Weights of a small contrastive image-text model.
Data: trained on regions of photos with short descriptions (Visual Genome), 203450 training examples, 10.1 epochs.
Rows from block 6 of the text encoder of a small contrastive image-text model, named by matrix and row number. Rows with one number belong to one neuron. Each number is 500 + 25 x the weight over its row's rms, rounded and kept within 0 to 999. All counts start at 0. Numbers have three digits each.
After each neuron's rows are labels from the 100 texts, of 14848, where the neuron reaches its highest value: "fires on" is the input token at the peak. Only what is clearly more common there than usual is listed. The data: regions of photos with short descriptions (Visual Genome).
# fc1: MLP up (text_encoder.blocks.6.mlp.fc1.weight, 512x256), inputs 156-207
# fc2: MLP down (text_encoder.blocks.6.mlp.fc2.weight, 256x512, transposed), outputs 156-207

fc1.301:466483501494496479519488493495476487497453518515490474483431504537440517449535444513538479514505492532523462516538532507475495526511500505493470493470518489
fc2.301:549521429505474501481462534476496493475512476520495535514491451538537462504461487527549497495466491511470476517511492504463458532539462478502521493514529496
fires on: "red"; "<end>"

fc1.437:509492469520508509482453507527539488519502442562514514504492502503490468449488479515543478471478494515502478464470482481477524498523519522490505520494492488
fc2.437:488525519513527524531505494494512474489481471503514467472499513574482533506480500449496517547537440478529532490506512521501447491525513524454487520473473506
fires on: "wearing"; "head"; "ear"; "finger"

fc1.418:504542507459513486529507516462509545539507446519525505488464467513483489498499500506514473492488518509479509495514481495496545476508480522504519509500511517
fc2.418:491435494520507499551527463502520489515511482533472493486547455480498485539466477580524500509465497474503505510500503497539507507471510481553493528482508552
fires on: "stone"

fc1.61:495497491535504500509513510510519508537473506504522486522465516527495505505488457501510470502464489519538539462542524525464500548503476520480482466492496500
fc2.61:488517463485505497515487461456494513438505492505530515458563495460493530481489511477504547528546494493445487540476479522520489497457465482502543522475504496
fires on: "grey"; "waiting"

fc1.166:516501498515499495496425538523520482516477427539543511507503494503488447529524487506528495481445435515539478499466493490486520532478535458503494522491533463
fc2.166:505534506486517554496494451476504441508527492531476522460500504561509505486473483461476484489520545519478510495474486483534486478447522459494517512498460505
fires on: "purple"

fc1.89:492510489476496483513487531511514515540471494559512498534506482507504496443517507512546515462462504506526506455494496491520501498503503466498522522478501466
fc2.89:514474490498492469506475515486501536445494495501548476493529474467523513467494477509565529491493518464470465516529506534485504525512437501447501531477538505
fires on: "wearing"; "finger"; "holding"; "no"

fc1.193:528488517477517518421455524493504491519539470496486483502518493495501506474515455491552483473502472535529468492487504515429470553531485516487464499524483494
fc2.193:450461505509481461529537501468495483492503520510495498516535448474528511525490532527477485521486491485492521485532486517586552502490494541525496485507505529
fires on: "green"

fc1.122:486481468510495503485451486501510515503451451519520510466490480529476490511527486517497479503472476537513515506507479510481504558438544510528507538483515493
fc2.122:526588484505526533515500463494491514502482497497523523462496530499480506496507478464487517509522534491513513510473503479455476478472537450459539524466527512
fires on: "purple"; "<end>"; "pink"

fc1.76:466476506529476473486492506537480458496492491501503471479484516512460514500492479527531469508535487530499478492503496478521529516498485474534519494494479460
fc2.76:536478469497517531502483504488505513461449507488518489468515499468512517471565511468471509501528493470482497433523521523421471504540471514474498478501493524
fires on: "orange"

fc1.482:475462513508535528452492472495513492510503468526521474480452511553499518476516494490512526488492491535521475478505491505481511526512464531476501549476515485
fc2.482:509469505537530513497490489472487462472546498516491518466497492515533515518481456449562476515528501503487491540522495532511501517459493479467473497490481480
fires on: "green"; "umpire"; "shirt"; "behind"

fc1.358:482477499483471448520501534501484513526474482502526471531492528517511499519469520522506481498513486517511528478499487472572549475512524527527475486518482498
fc2.358:510536497535512470497501464543495496499521498492521508529497517502530546527414482471542508517479516468498481557457507493475481512556507449488536539493489501
fires on: "white"

fc1.267:482455499483504523442451489524517501497444465507500449485473532511476515473470460511494492476498474544554503464489534516468531559519463514532517493497521485
fc2.267:525463498472460494472502531517494516444467510497506467546514503485543473468457510537479465505516494468453516494502510488505503494547485468533477470530510503
fires on: "broccoli"; "umpire"; "green"

fc1.368:506488519528515505505519499508519455565520519533484501525467507524485489492516450515539509463469540520540513460506551521485509497515461496523492474539463462
fc2.368:478545534499511464497498474513463513485512512463546491505559533434520548518493470505501527550522489487521476538492508488531539513539497501496526531485539517
fires on: "orange"; "riding"; "swinging"

fc1.182:492469521513525513494449486517497535501526534473541535472463476506479490516498485526492520510482501474510523511491495490525495487473480476483464499529486486
fc2.182:486455496546485529511537516507487496482454492519481498523527474499493518507484467488472525515463504481489494499474526510444521500505512511480469508476568533
fires on: "blue"

fc1.413:492486516464505468503499495512489487504497488510520491506535524488500502462489483526502498496478458518569495494464517455493526514491537451511454472497517506
fc2.413:448491508522515492510517436498478501507483489505500498482533484479509507502522483498505526518515505464490506526482499509503498479496511469482527536445496539
fires on: "on"; "picture"

fc1.263:530460550478529485520511511529507473528531474515485534494470499459484475469455482505499484537526497496477549500489506518489464518534506503476468506527476497
fc2.263:502484501519478486546494484526521492469487476520501523535514466488525483598475492532564462485492549463481531498494475471502507492470522492497510521474534526
fires on: "red"; "pink"; "dirty"

fc1.406:459522530498538483512486472507469449502521479501473505490464511576465500498512444481487505535497486553549491497492541493487483545510505519502472489500487446
fc2.406:522455499514490489546500518466498480497486496535463489492479488539520467446469475523510521463462512518485486468534517520477464482507460520529474505502472438
fires on: "blue"

fc1.325:514439490502474471503458529561552501501450507487536497543459483529467515471550529494497509472496463525488501449487480509485544518528493467548517507516514494
fc2.325:546463495496476491478500523499562505504498510503522469517487500524460486487523529458523474488504526509520476503525478477499487481516561492469440492512486521
fires on: "<end>"

fc1.463:466516506511501454490509475514512469499535463517495493458509515518444500454534469481549520531484506501503470512500511524538510509493504502507516498475469473
fc2.463:536467501502498532475480493466499520461474508443495492531512487470517517551478515466478476504504477468490502474522487535451496529548489508505480510514511556
fires on: "orange"

fc1.132:475497491490503508486441512542508512474460451509507473502476496541500500442520531452482490488495472519523535500474507485496507511513537473517499498484528470
fc2.132:507558477474450494508505543514503547496497500506520504511529495466480473477527494549492502509511511446482524526485494503468487472528523488510504498484541499
fires on: "purple"; "tv"; "television"

fc1.50:460484510513505503494492491531493470527497505537475484472489538512478518455519468490506475468518520535534495474519497506531505497445499471525479490499485483
fc2.50:453517484545492538494503472491514476562479494524522535516521475484539522510526455524486503490498493508474504464514470525510513508544501478533553501507489489
fires on: "orange"; "yellow"

fc1.328:538484464477506521484487547514486503522520470469494494482466531481536510497474459501532514498500513533464527538539510511539502480470505456506513512491485479
fc2.328:532429496465487489495505502545516512529521511521498491486517510455472523568444498517465491479559470511453508532504505485511484499520505484487483520483500519
fires on: "white"

fc1.240:478494466525476476475502513553522469529518488516475506521523525503484452502500456535518506532514497512486487455531551498507555484525517468467507510537481451
fc2.240:481541499541520500534482475502488459509485490484483490469510524502496519480523492500437533516480466496547483483494524487482542513499500535474510498512465500
fires on: "green"

fc1.79:509474538511474531518495505524547491502506531478525491459461475490514513454493495473483522490493518471458511525518498500497529512444498534503512472500518529
fc2.79:475476498549516459557509523553493490533480500491457502492474485547508478504497443538527542511463482513528491549471514495521512502458488469525530530488471490
fires on: "green"; "tree"

fc1.45:490505534538485464531471491504508498533504525472527499526537504522534482489508478467468527505503462487513474477490494455510496511493550517502537467494502523
fc2.45:490567514489488494468472548495489470568490495472514492522473507505492486455498470445478513536498453517522463486484505496482502493498492514501494512518500494
fires on: "people"; "in"; "skateboarder"; "on"

fc1.360:484416498452489500509497514520514519488430522490530444517507523536505537511473518534486491488532453506508520473502492484537519503490514520560465490495470483
fc2.360:532538514517473503489504508527510489484504482485529487574534483500537486515455497519542516516518481446499491496462497476479490497586487446472547508536490500
fires on: "white"

fc1.5:478531495497469519498497542515511489496506471490492522505515478535517516507510488481493451493481482501490486508489498525514530547501544494510440484480485481
fc2.5:569496496513505495504461480455509479497564487491471563465524488498532491546492516452496496511493541467469486502485472548484494475500497464547518521513490494
fires on: "red"; "<end>"

fc1.354:505518538488505528470458460528461551490511455465476502526536469493526543512529535508466463488504514533467463469502511487510517503529459469508464537506493495
fc2.354:478515499507481487486472500507528515466512501485504490519504466490459537511522518534473503493471504519513483485479522480482516505521468520498486507515508511
fires on: "<end>"

fc1.475:477516498506495512495512482500524462531472471496523435495489544564443528502493499493504499519513486531542505454490491507497498508515517534499494492473456483
fc2.475:550471471482509493501491519537528509479478487487553487496476511522475505512550527452518501502502505537485481486513499500455475523539514473485480506495526517
fires on: "broccoli"; "growing"; "plate"

fc1.214:495456510538529487518514485521512500537487488493560470494487524519469516491503460520519465495490499511527507491522499519487498527486480472496486529476467505
fc2.214:548460464505463486476471503489563498453492482494524507498529464479463488524511549467517491484511503534476480453513464510475507519517508507529504481546494516
fires on: "water"

fc1.58:488501512470464447472492528519495472504496511523518492530492481511492480478494476498517491486506475516506480521532473489519489523527529462543449486500497492
fc2.58:525484518505487520478440547546516487445543500460490502511516481514493482484543513426524481540523500473491504497482483511482478510491527443501472480531505506
fires on: "red"

fc1.147:516469480475487493453476495497503464536489497488524492452498536530484478525491523496504488487546508523482433455498522494510510525504505504510501489493449496
fc2.147:511528462476513501536521541532488542528492521508528526502455478518501506487559517485499497482471535499483507516475492478450468505512521465451503509459544519
fires on: "green"

fc1.438:473513457470472489462470517506540525491482537464459489452528492529466469490498520523516483465510468493528474484537519481461480477509533498478459481463505528
fc2.438:472528512477483464482494576512493504521516509480485500508510498480495510455514516491490497532472531480492494502480506504429477495523475583491524508501505530
fires on: "orange"; "red"; "pumpkin"; "oranges"

fc1.160:508493527484507525478493505557526459514486467501468478484482512563443486486496501515511491503504483559497521441464528472467498495501477514510487522518491477
fc2.160:517528515504466483469505500535538474481496520486515469559500523499511506496417496492479469500504521496515514456532506493516529499571484482522499481555498505
fires on: "broccoli"; "<end>"

fc1.10:511484492504539517459476539465485465485494488502503465496541505470499500520537524491479503468489504461541465525513514499487506511490499483532505469462475499
fc2.10:530509491501528513551491465467479482437503481485495502492512477497492476515517444500524516511542468503550492490528493490539531528440502477536445490509517481
fires on: "on"; "."

fc1.369:490492487487483510512514520511512514531473527555489480525494523491517485489463430570471465483491488505546521466497487495474506528509512553499519485521486460
fc2.369:486499471493481513496495504522503519474481511500499487507516476468479470487585503545497513467496502496496512524464508466491515507453479525474482471509507539
fires on: "grey"; "gray"; "surfing"

fc1.99:492510476521514449497461529542528510546495462518532512534500505539511452474533493515512489494470458490550471481474488509502501530495502486518513523505551472
fc2.99:565529489473518544534505505450496477470534506520456516458496509537492499474478508443496508480512531519495478490495508502489413486449516493469459491501462499
fires on: "purple"; "pink"

fc1.469:522503522505455465466504519534536494530525492521531479513521502524458454525503501510548502522468528479531463512481490495540545503541528512493473536500521493
fc2.469:479491528516508512471488446497504492493508506485484516515475520492514493518508452531515451485489525491501512532492514483504556504493495477516506495509504512
fires on: "sky"; "sun"

fc1.83:515483505497483480452462511492542496520497427543518469501487506524515458453480503475538491507475492515510503510480526454458491520538483503496503540503497493
fc2.83:462545492470482540462502497496527486479509491484529479494521485527475518514527521495512480538565511477476528526483482484520489493544535461461496523475509556
fires on: "purple"; "blue"

fc1.470:443480508513497498482483483535533502558469484555499518481448504501494509477524497519518480504492523524527510484495480494465541479464535501524518516493523484
fc2.470:490489524478534532492522495485469474501546511491448517456467494511517485485558504467467508541519520492473517510483540524525480505533496504494469482481492518
fires on: "water"; "sky"

fc1.230:516439525492448488491489572507559512505503500509529448554509477515498463490481506536549466478485512501511444502513486475489509511514504528527402525496513472
fc2.230:490516493521509521524507505485513508514484491524523524486499478472536509516552461501532476495500490445480509497516504510459473489513516465497518480486527505
fires on: "sky"; "light"

fc1.229:512478471463477482499484510500536514529457507556522449477506508486475479448472493521514515460485513496514484458530506550534521467471516521532498528467477481
fc2.229:517531499510489556526469523482546465482517486524473474496519472531515497479491470493532470485484483478524536480490505505471475501537479517475467446541467517
fires on: "shadow"; "gray"