{"encoder_arch": "efficientnet", "model": "contrastive image-text model", "dataset": "regions of photos with short descriptions (Visual Genome)", "train_examples": 203450, "image_size": 48, "crop_scale_min": 0.5, "horizontal_flip": false, "tokenizer": "word", "vocab_size": 6471, "loss": "softmax", "embed_dim": 384, "encoder_norm": "batchnorm", "encoder_activation": "silu", "encoder_channel_attention": "eca", "encoder_depths": [4, 7, 4], "encoder_kernel_size": 3, "encoder_stem": "single", "encoder_expansion": 3, "encoder_widths": [24, 48, 96], "text_encoder_causal": true, "text_encoder_width": 256, "text_encoder_layers": 10, "text_encoder_norm": "rmsnorm", "text_encoder_norm_position": "pre", "text_encoder_activation": "quick_gelu", "text_encoder_mlp_ratio": 2, "text_encoder_head_dim": 16, "text_encoder_fused_qkv": false, "text_encoder_bias": "all", "text_encoder_qk_norm": false, "text_encoder_parallel_block": false, "text_encoder_inner_norm": false, "text_encoder_drop_path": 0.05, "text_encoder_positions": "learned", "init": "torch_default", "residual_init": "zero_last", "optimizer": "adamw", "lr": 0.0008, "beta1": 0.8, "beta2": 0.999, "eps": 1e-10, "cautious_weight_decay": true, "ema_decay": 0.99, "steps": 8000, "batch_size": 256, "epochs": 10.1, "lr_schedule": "cosine", "final_lr_fraction": 0.1, "warmup_steps": 800, "weight_decay": 0.2}
Rows from block 3 of the text encoder of a small contrastive image-text model, named by matrix and row number. Rows with one number belong to one neuron. Each number is 128 + 32 x the weight over its row's rms, rounded and kept within 0 to 255. All counts start at 0. Numbers have three digits each. After the name is the row's rms in percent of the matrix's.
Before each neuron's rows are labels from the 100 texts, of 14848, where the neuron reaches its highest value: "fires on" is the input token at the peak. Only what is clearly more common there than usual is listed. The data: regions of photos with short descriptions (Visual Genome). In brackets: how many of the 100.
# fc1: MLP up (text_encoder.blocks.3.mlp.fc1.weight, 512x256), inputs 172-255
# fc2: MLP down (text_encoder.blocks.3.mlp.fc2.weight, 256x512, transposed), outputs 172-255

fires on: "purple" (53); "<end>" (30)
fc1.369 105:120140090108108179139090092157150088119120134112082179126069100066116123129143149124165151175174143097146123125194090140132144171116115087175181139124143082155110112139124149133108178112152081132144130173105112032170122191118142192173073139162145167129
fc2.369 102:145167140111113156115129173083159089172138178106155106149118115172098139141099139117164131089077123154168174123119132140088125113242121112106090117184074135154171160133173141114184047142131163139097156118141140191128049100105161121110154143112112099191

fires on: "purple" (45); "black" (18); "maroon" (8)
fc1.53 130:108110127077078168105124032140157147109055080129083143110154097108125087155139122141137112138115109099123126143177127148104097110153082110183173207142103089125113121170146104083079176166154077145117108157084082089154129197119107158175123129120117146084
fc2.53 176:158192131152098083120117191077128163188190146107159099080105165157090184138138167118092126095222152122153193142126098139116141092113143153087095131105144158161192156093101097129151121165120166101132181108111119125140142108100140125140186119123093122167

fires on: "on" (31)
fc1.54 056:091164088075144091087141187062135148146131155073149116072137091077083135102145149118143185127069115201185088132165148178179092122128149111090105100171155180134100154159170172174100094183157122126124098126100103159078134108113166159081128189094124084134
fc2.54 021:095157134122087168129152135126082149100113117113102123185149109123160106113100123093150104119096129153183095180126093153098154137196129107111081192082173144096116166162105111127128135130119155140104130150145114112115204088105117174139128201120127055172

fires on: "<end>" (66); "ski" (16)
fc1.22 127:158097161126124193146152105172101172127080121147025147173130101068177095106169192185099090144098113094146079121179145143141137128132131110149153164154121124161135117109108101138096189156075101125141106148118083125150096156115109128130132092141132152098
fc2.22 147:110154062092144158123126156100087091106136157110144107108096130079143141078115157152110116088153169120122185104081138116167152116209181167077154099069154112133111089121107124104193130137170088141101109037184123126178118130146153126177122158134081070165

fires on: "<end>" (48); "mountain" (17); "clear" (14); "hill" (9)
fc1.343 117:116094102101128141070156120145049145129093123127100127117116158092103143121131131074170182144090181091078114108174184114152087173070163103180120089113154169137165139129158144103096145130152138208159136155139109081107157119118043160183071119217166140102
fc2.343 151:150157083150112100100128155171194082096162177129119128150128117109127112102085109171161129138146149107159185076107068029120157120132146093066105022138134147113105158146173155130138073146157112166080125174079118144130036121137132086093087148126101131088

fires on: "purple" (56); "<end>" (36)
fc1.35 077:167118168097154120129126109132118130124054046083137149153124098136155095108175147105169097165074116153117143131107112124131134150121129109129122137151113075158130121156094134120088166189147089193143083167135143105113149183100136097126103099179149136121
fc2.35 027:162129119140169161119145098161104097100148138168083108158159067091139088098114131011106097061158097149161104099106102131122165110188130109125113082110147147160124129146120101155102128135151146154129046076106168178099046115166132073079189182166073132227

fires on: "<end>" (70); "airplane" (12); "plane" (8)
fc1.201 105:136064090123160180124149074160139111124145135172102180186135088145162145099125123122168152185100123120127101127156170164115102166096135107163194141147109143142126143086164181145147181124090138158166127179170130083090123144095061175164110135140164154107
fc2.201 073:094107086116189155057137062154132085075110087186143180126096109108140129131172130094175109156039122114104101154134184148147157112126154128140135131125141156110110148148094093071104132163137110183144100096159141053151192082176097105166073172133136102120

fires on: "<end>" (73); "clear" (19)
fc1.188 093:131116112132150174083144127091099200175092137142094123102117117109160135136130122146100200170137139147061121169148124115139067160036158134137115109143174132159150128150136130129147159090140130115175128148158089083142120173111118187203145057227205117099
fc2.188 053:130178082084146162097118111205165083079116132121130145100133130108144141122087120141164088180081135095176131103101114077149162127167123083117124108163130146113116170144107109098087054141146102120086154173092149110166123087134162144136082187109108127182

fires on: "<end>" (82)
fc1.422 127:118117149077113146097113115065113117135058108131102156136072108124127133083165178154099166132115145152110090144132140153090108100114131153155160131131107152114181152159133124058118155150083159151202085122173121116141156116146099166169135063158157178150
fc2.422 117:122149122137090149107135109165161075099154063160098178097116031126085188127152142099146088101154139143080120171164130177132098186106157110160156195145120154118156145136119167073063116100106125160173093173127131117081139102103057123166160078157117169114

fires on: "<end>" (80); "green" (11)
fc1.385 108:162096117112103167107101122125152109171138117151155125097088083119114145114113173144141169165065153146155141144112149190090060123111134124101183151203138089101156092118147130098122106159143118105145102147124089109164145101117087154160089082187154121069
fc2.385 118:172123160088138108128112123168117158138117172130145055126206110199165108124159142165140115102146107123208193111092115070125169097119099122098075043113144144119089175132116139142072118138102121136127182168114119172163136160152170109096158163094119148143

fires on: "on" (32); "<end>" (29); "white" (12)
fc1.341 086:121095148145140147092099099145140151148130093122112131132100150091111130190138137185193105167107193103168081201173152090094087112125151110170172191125116174107213107137116099158081127097127099155113102148121133154191165136095114131117088108115141106104
fc2.341 041:138168080155111183128120130255184092110134125156147146083097091081099146185165107063154056109156120096090097168180120099140153144094107114151121173124144116111134107161129139145024141124113137131111131169066128081112231075110119081106145145181142154183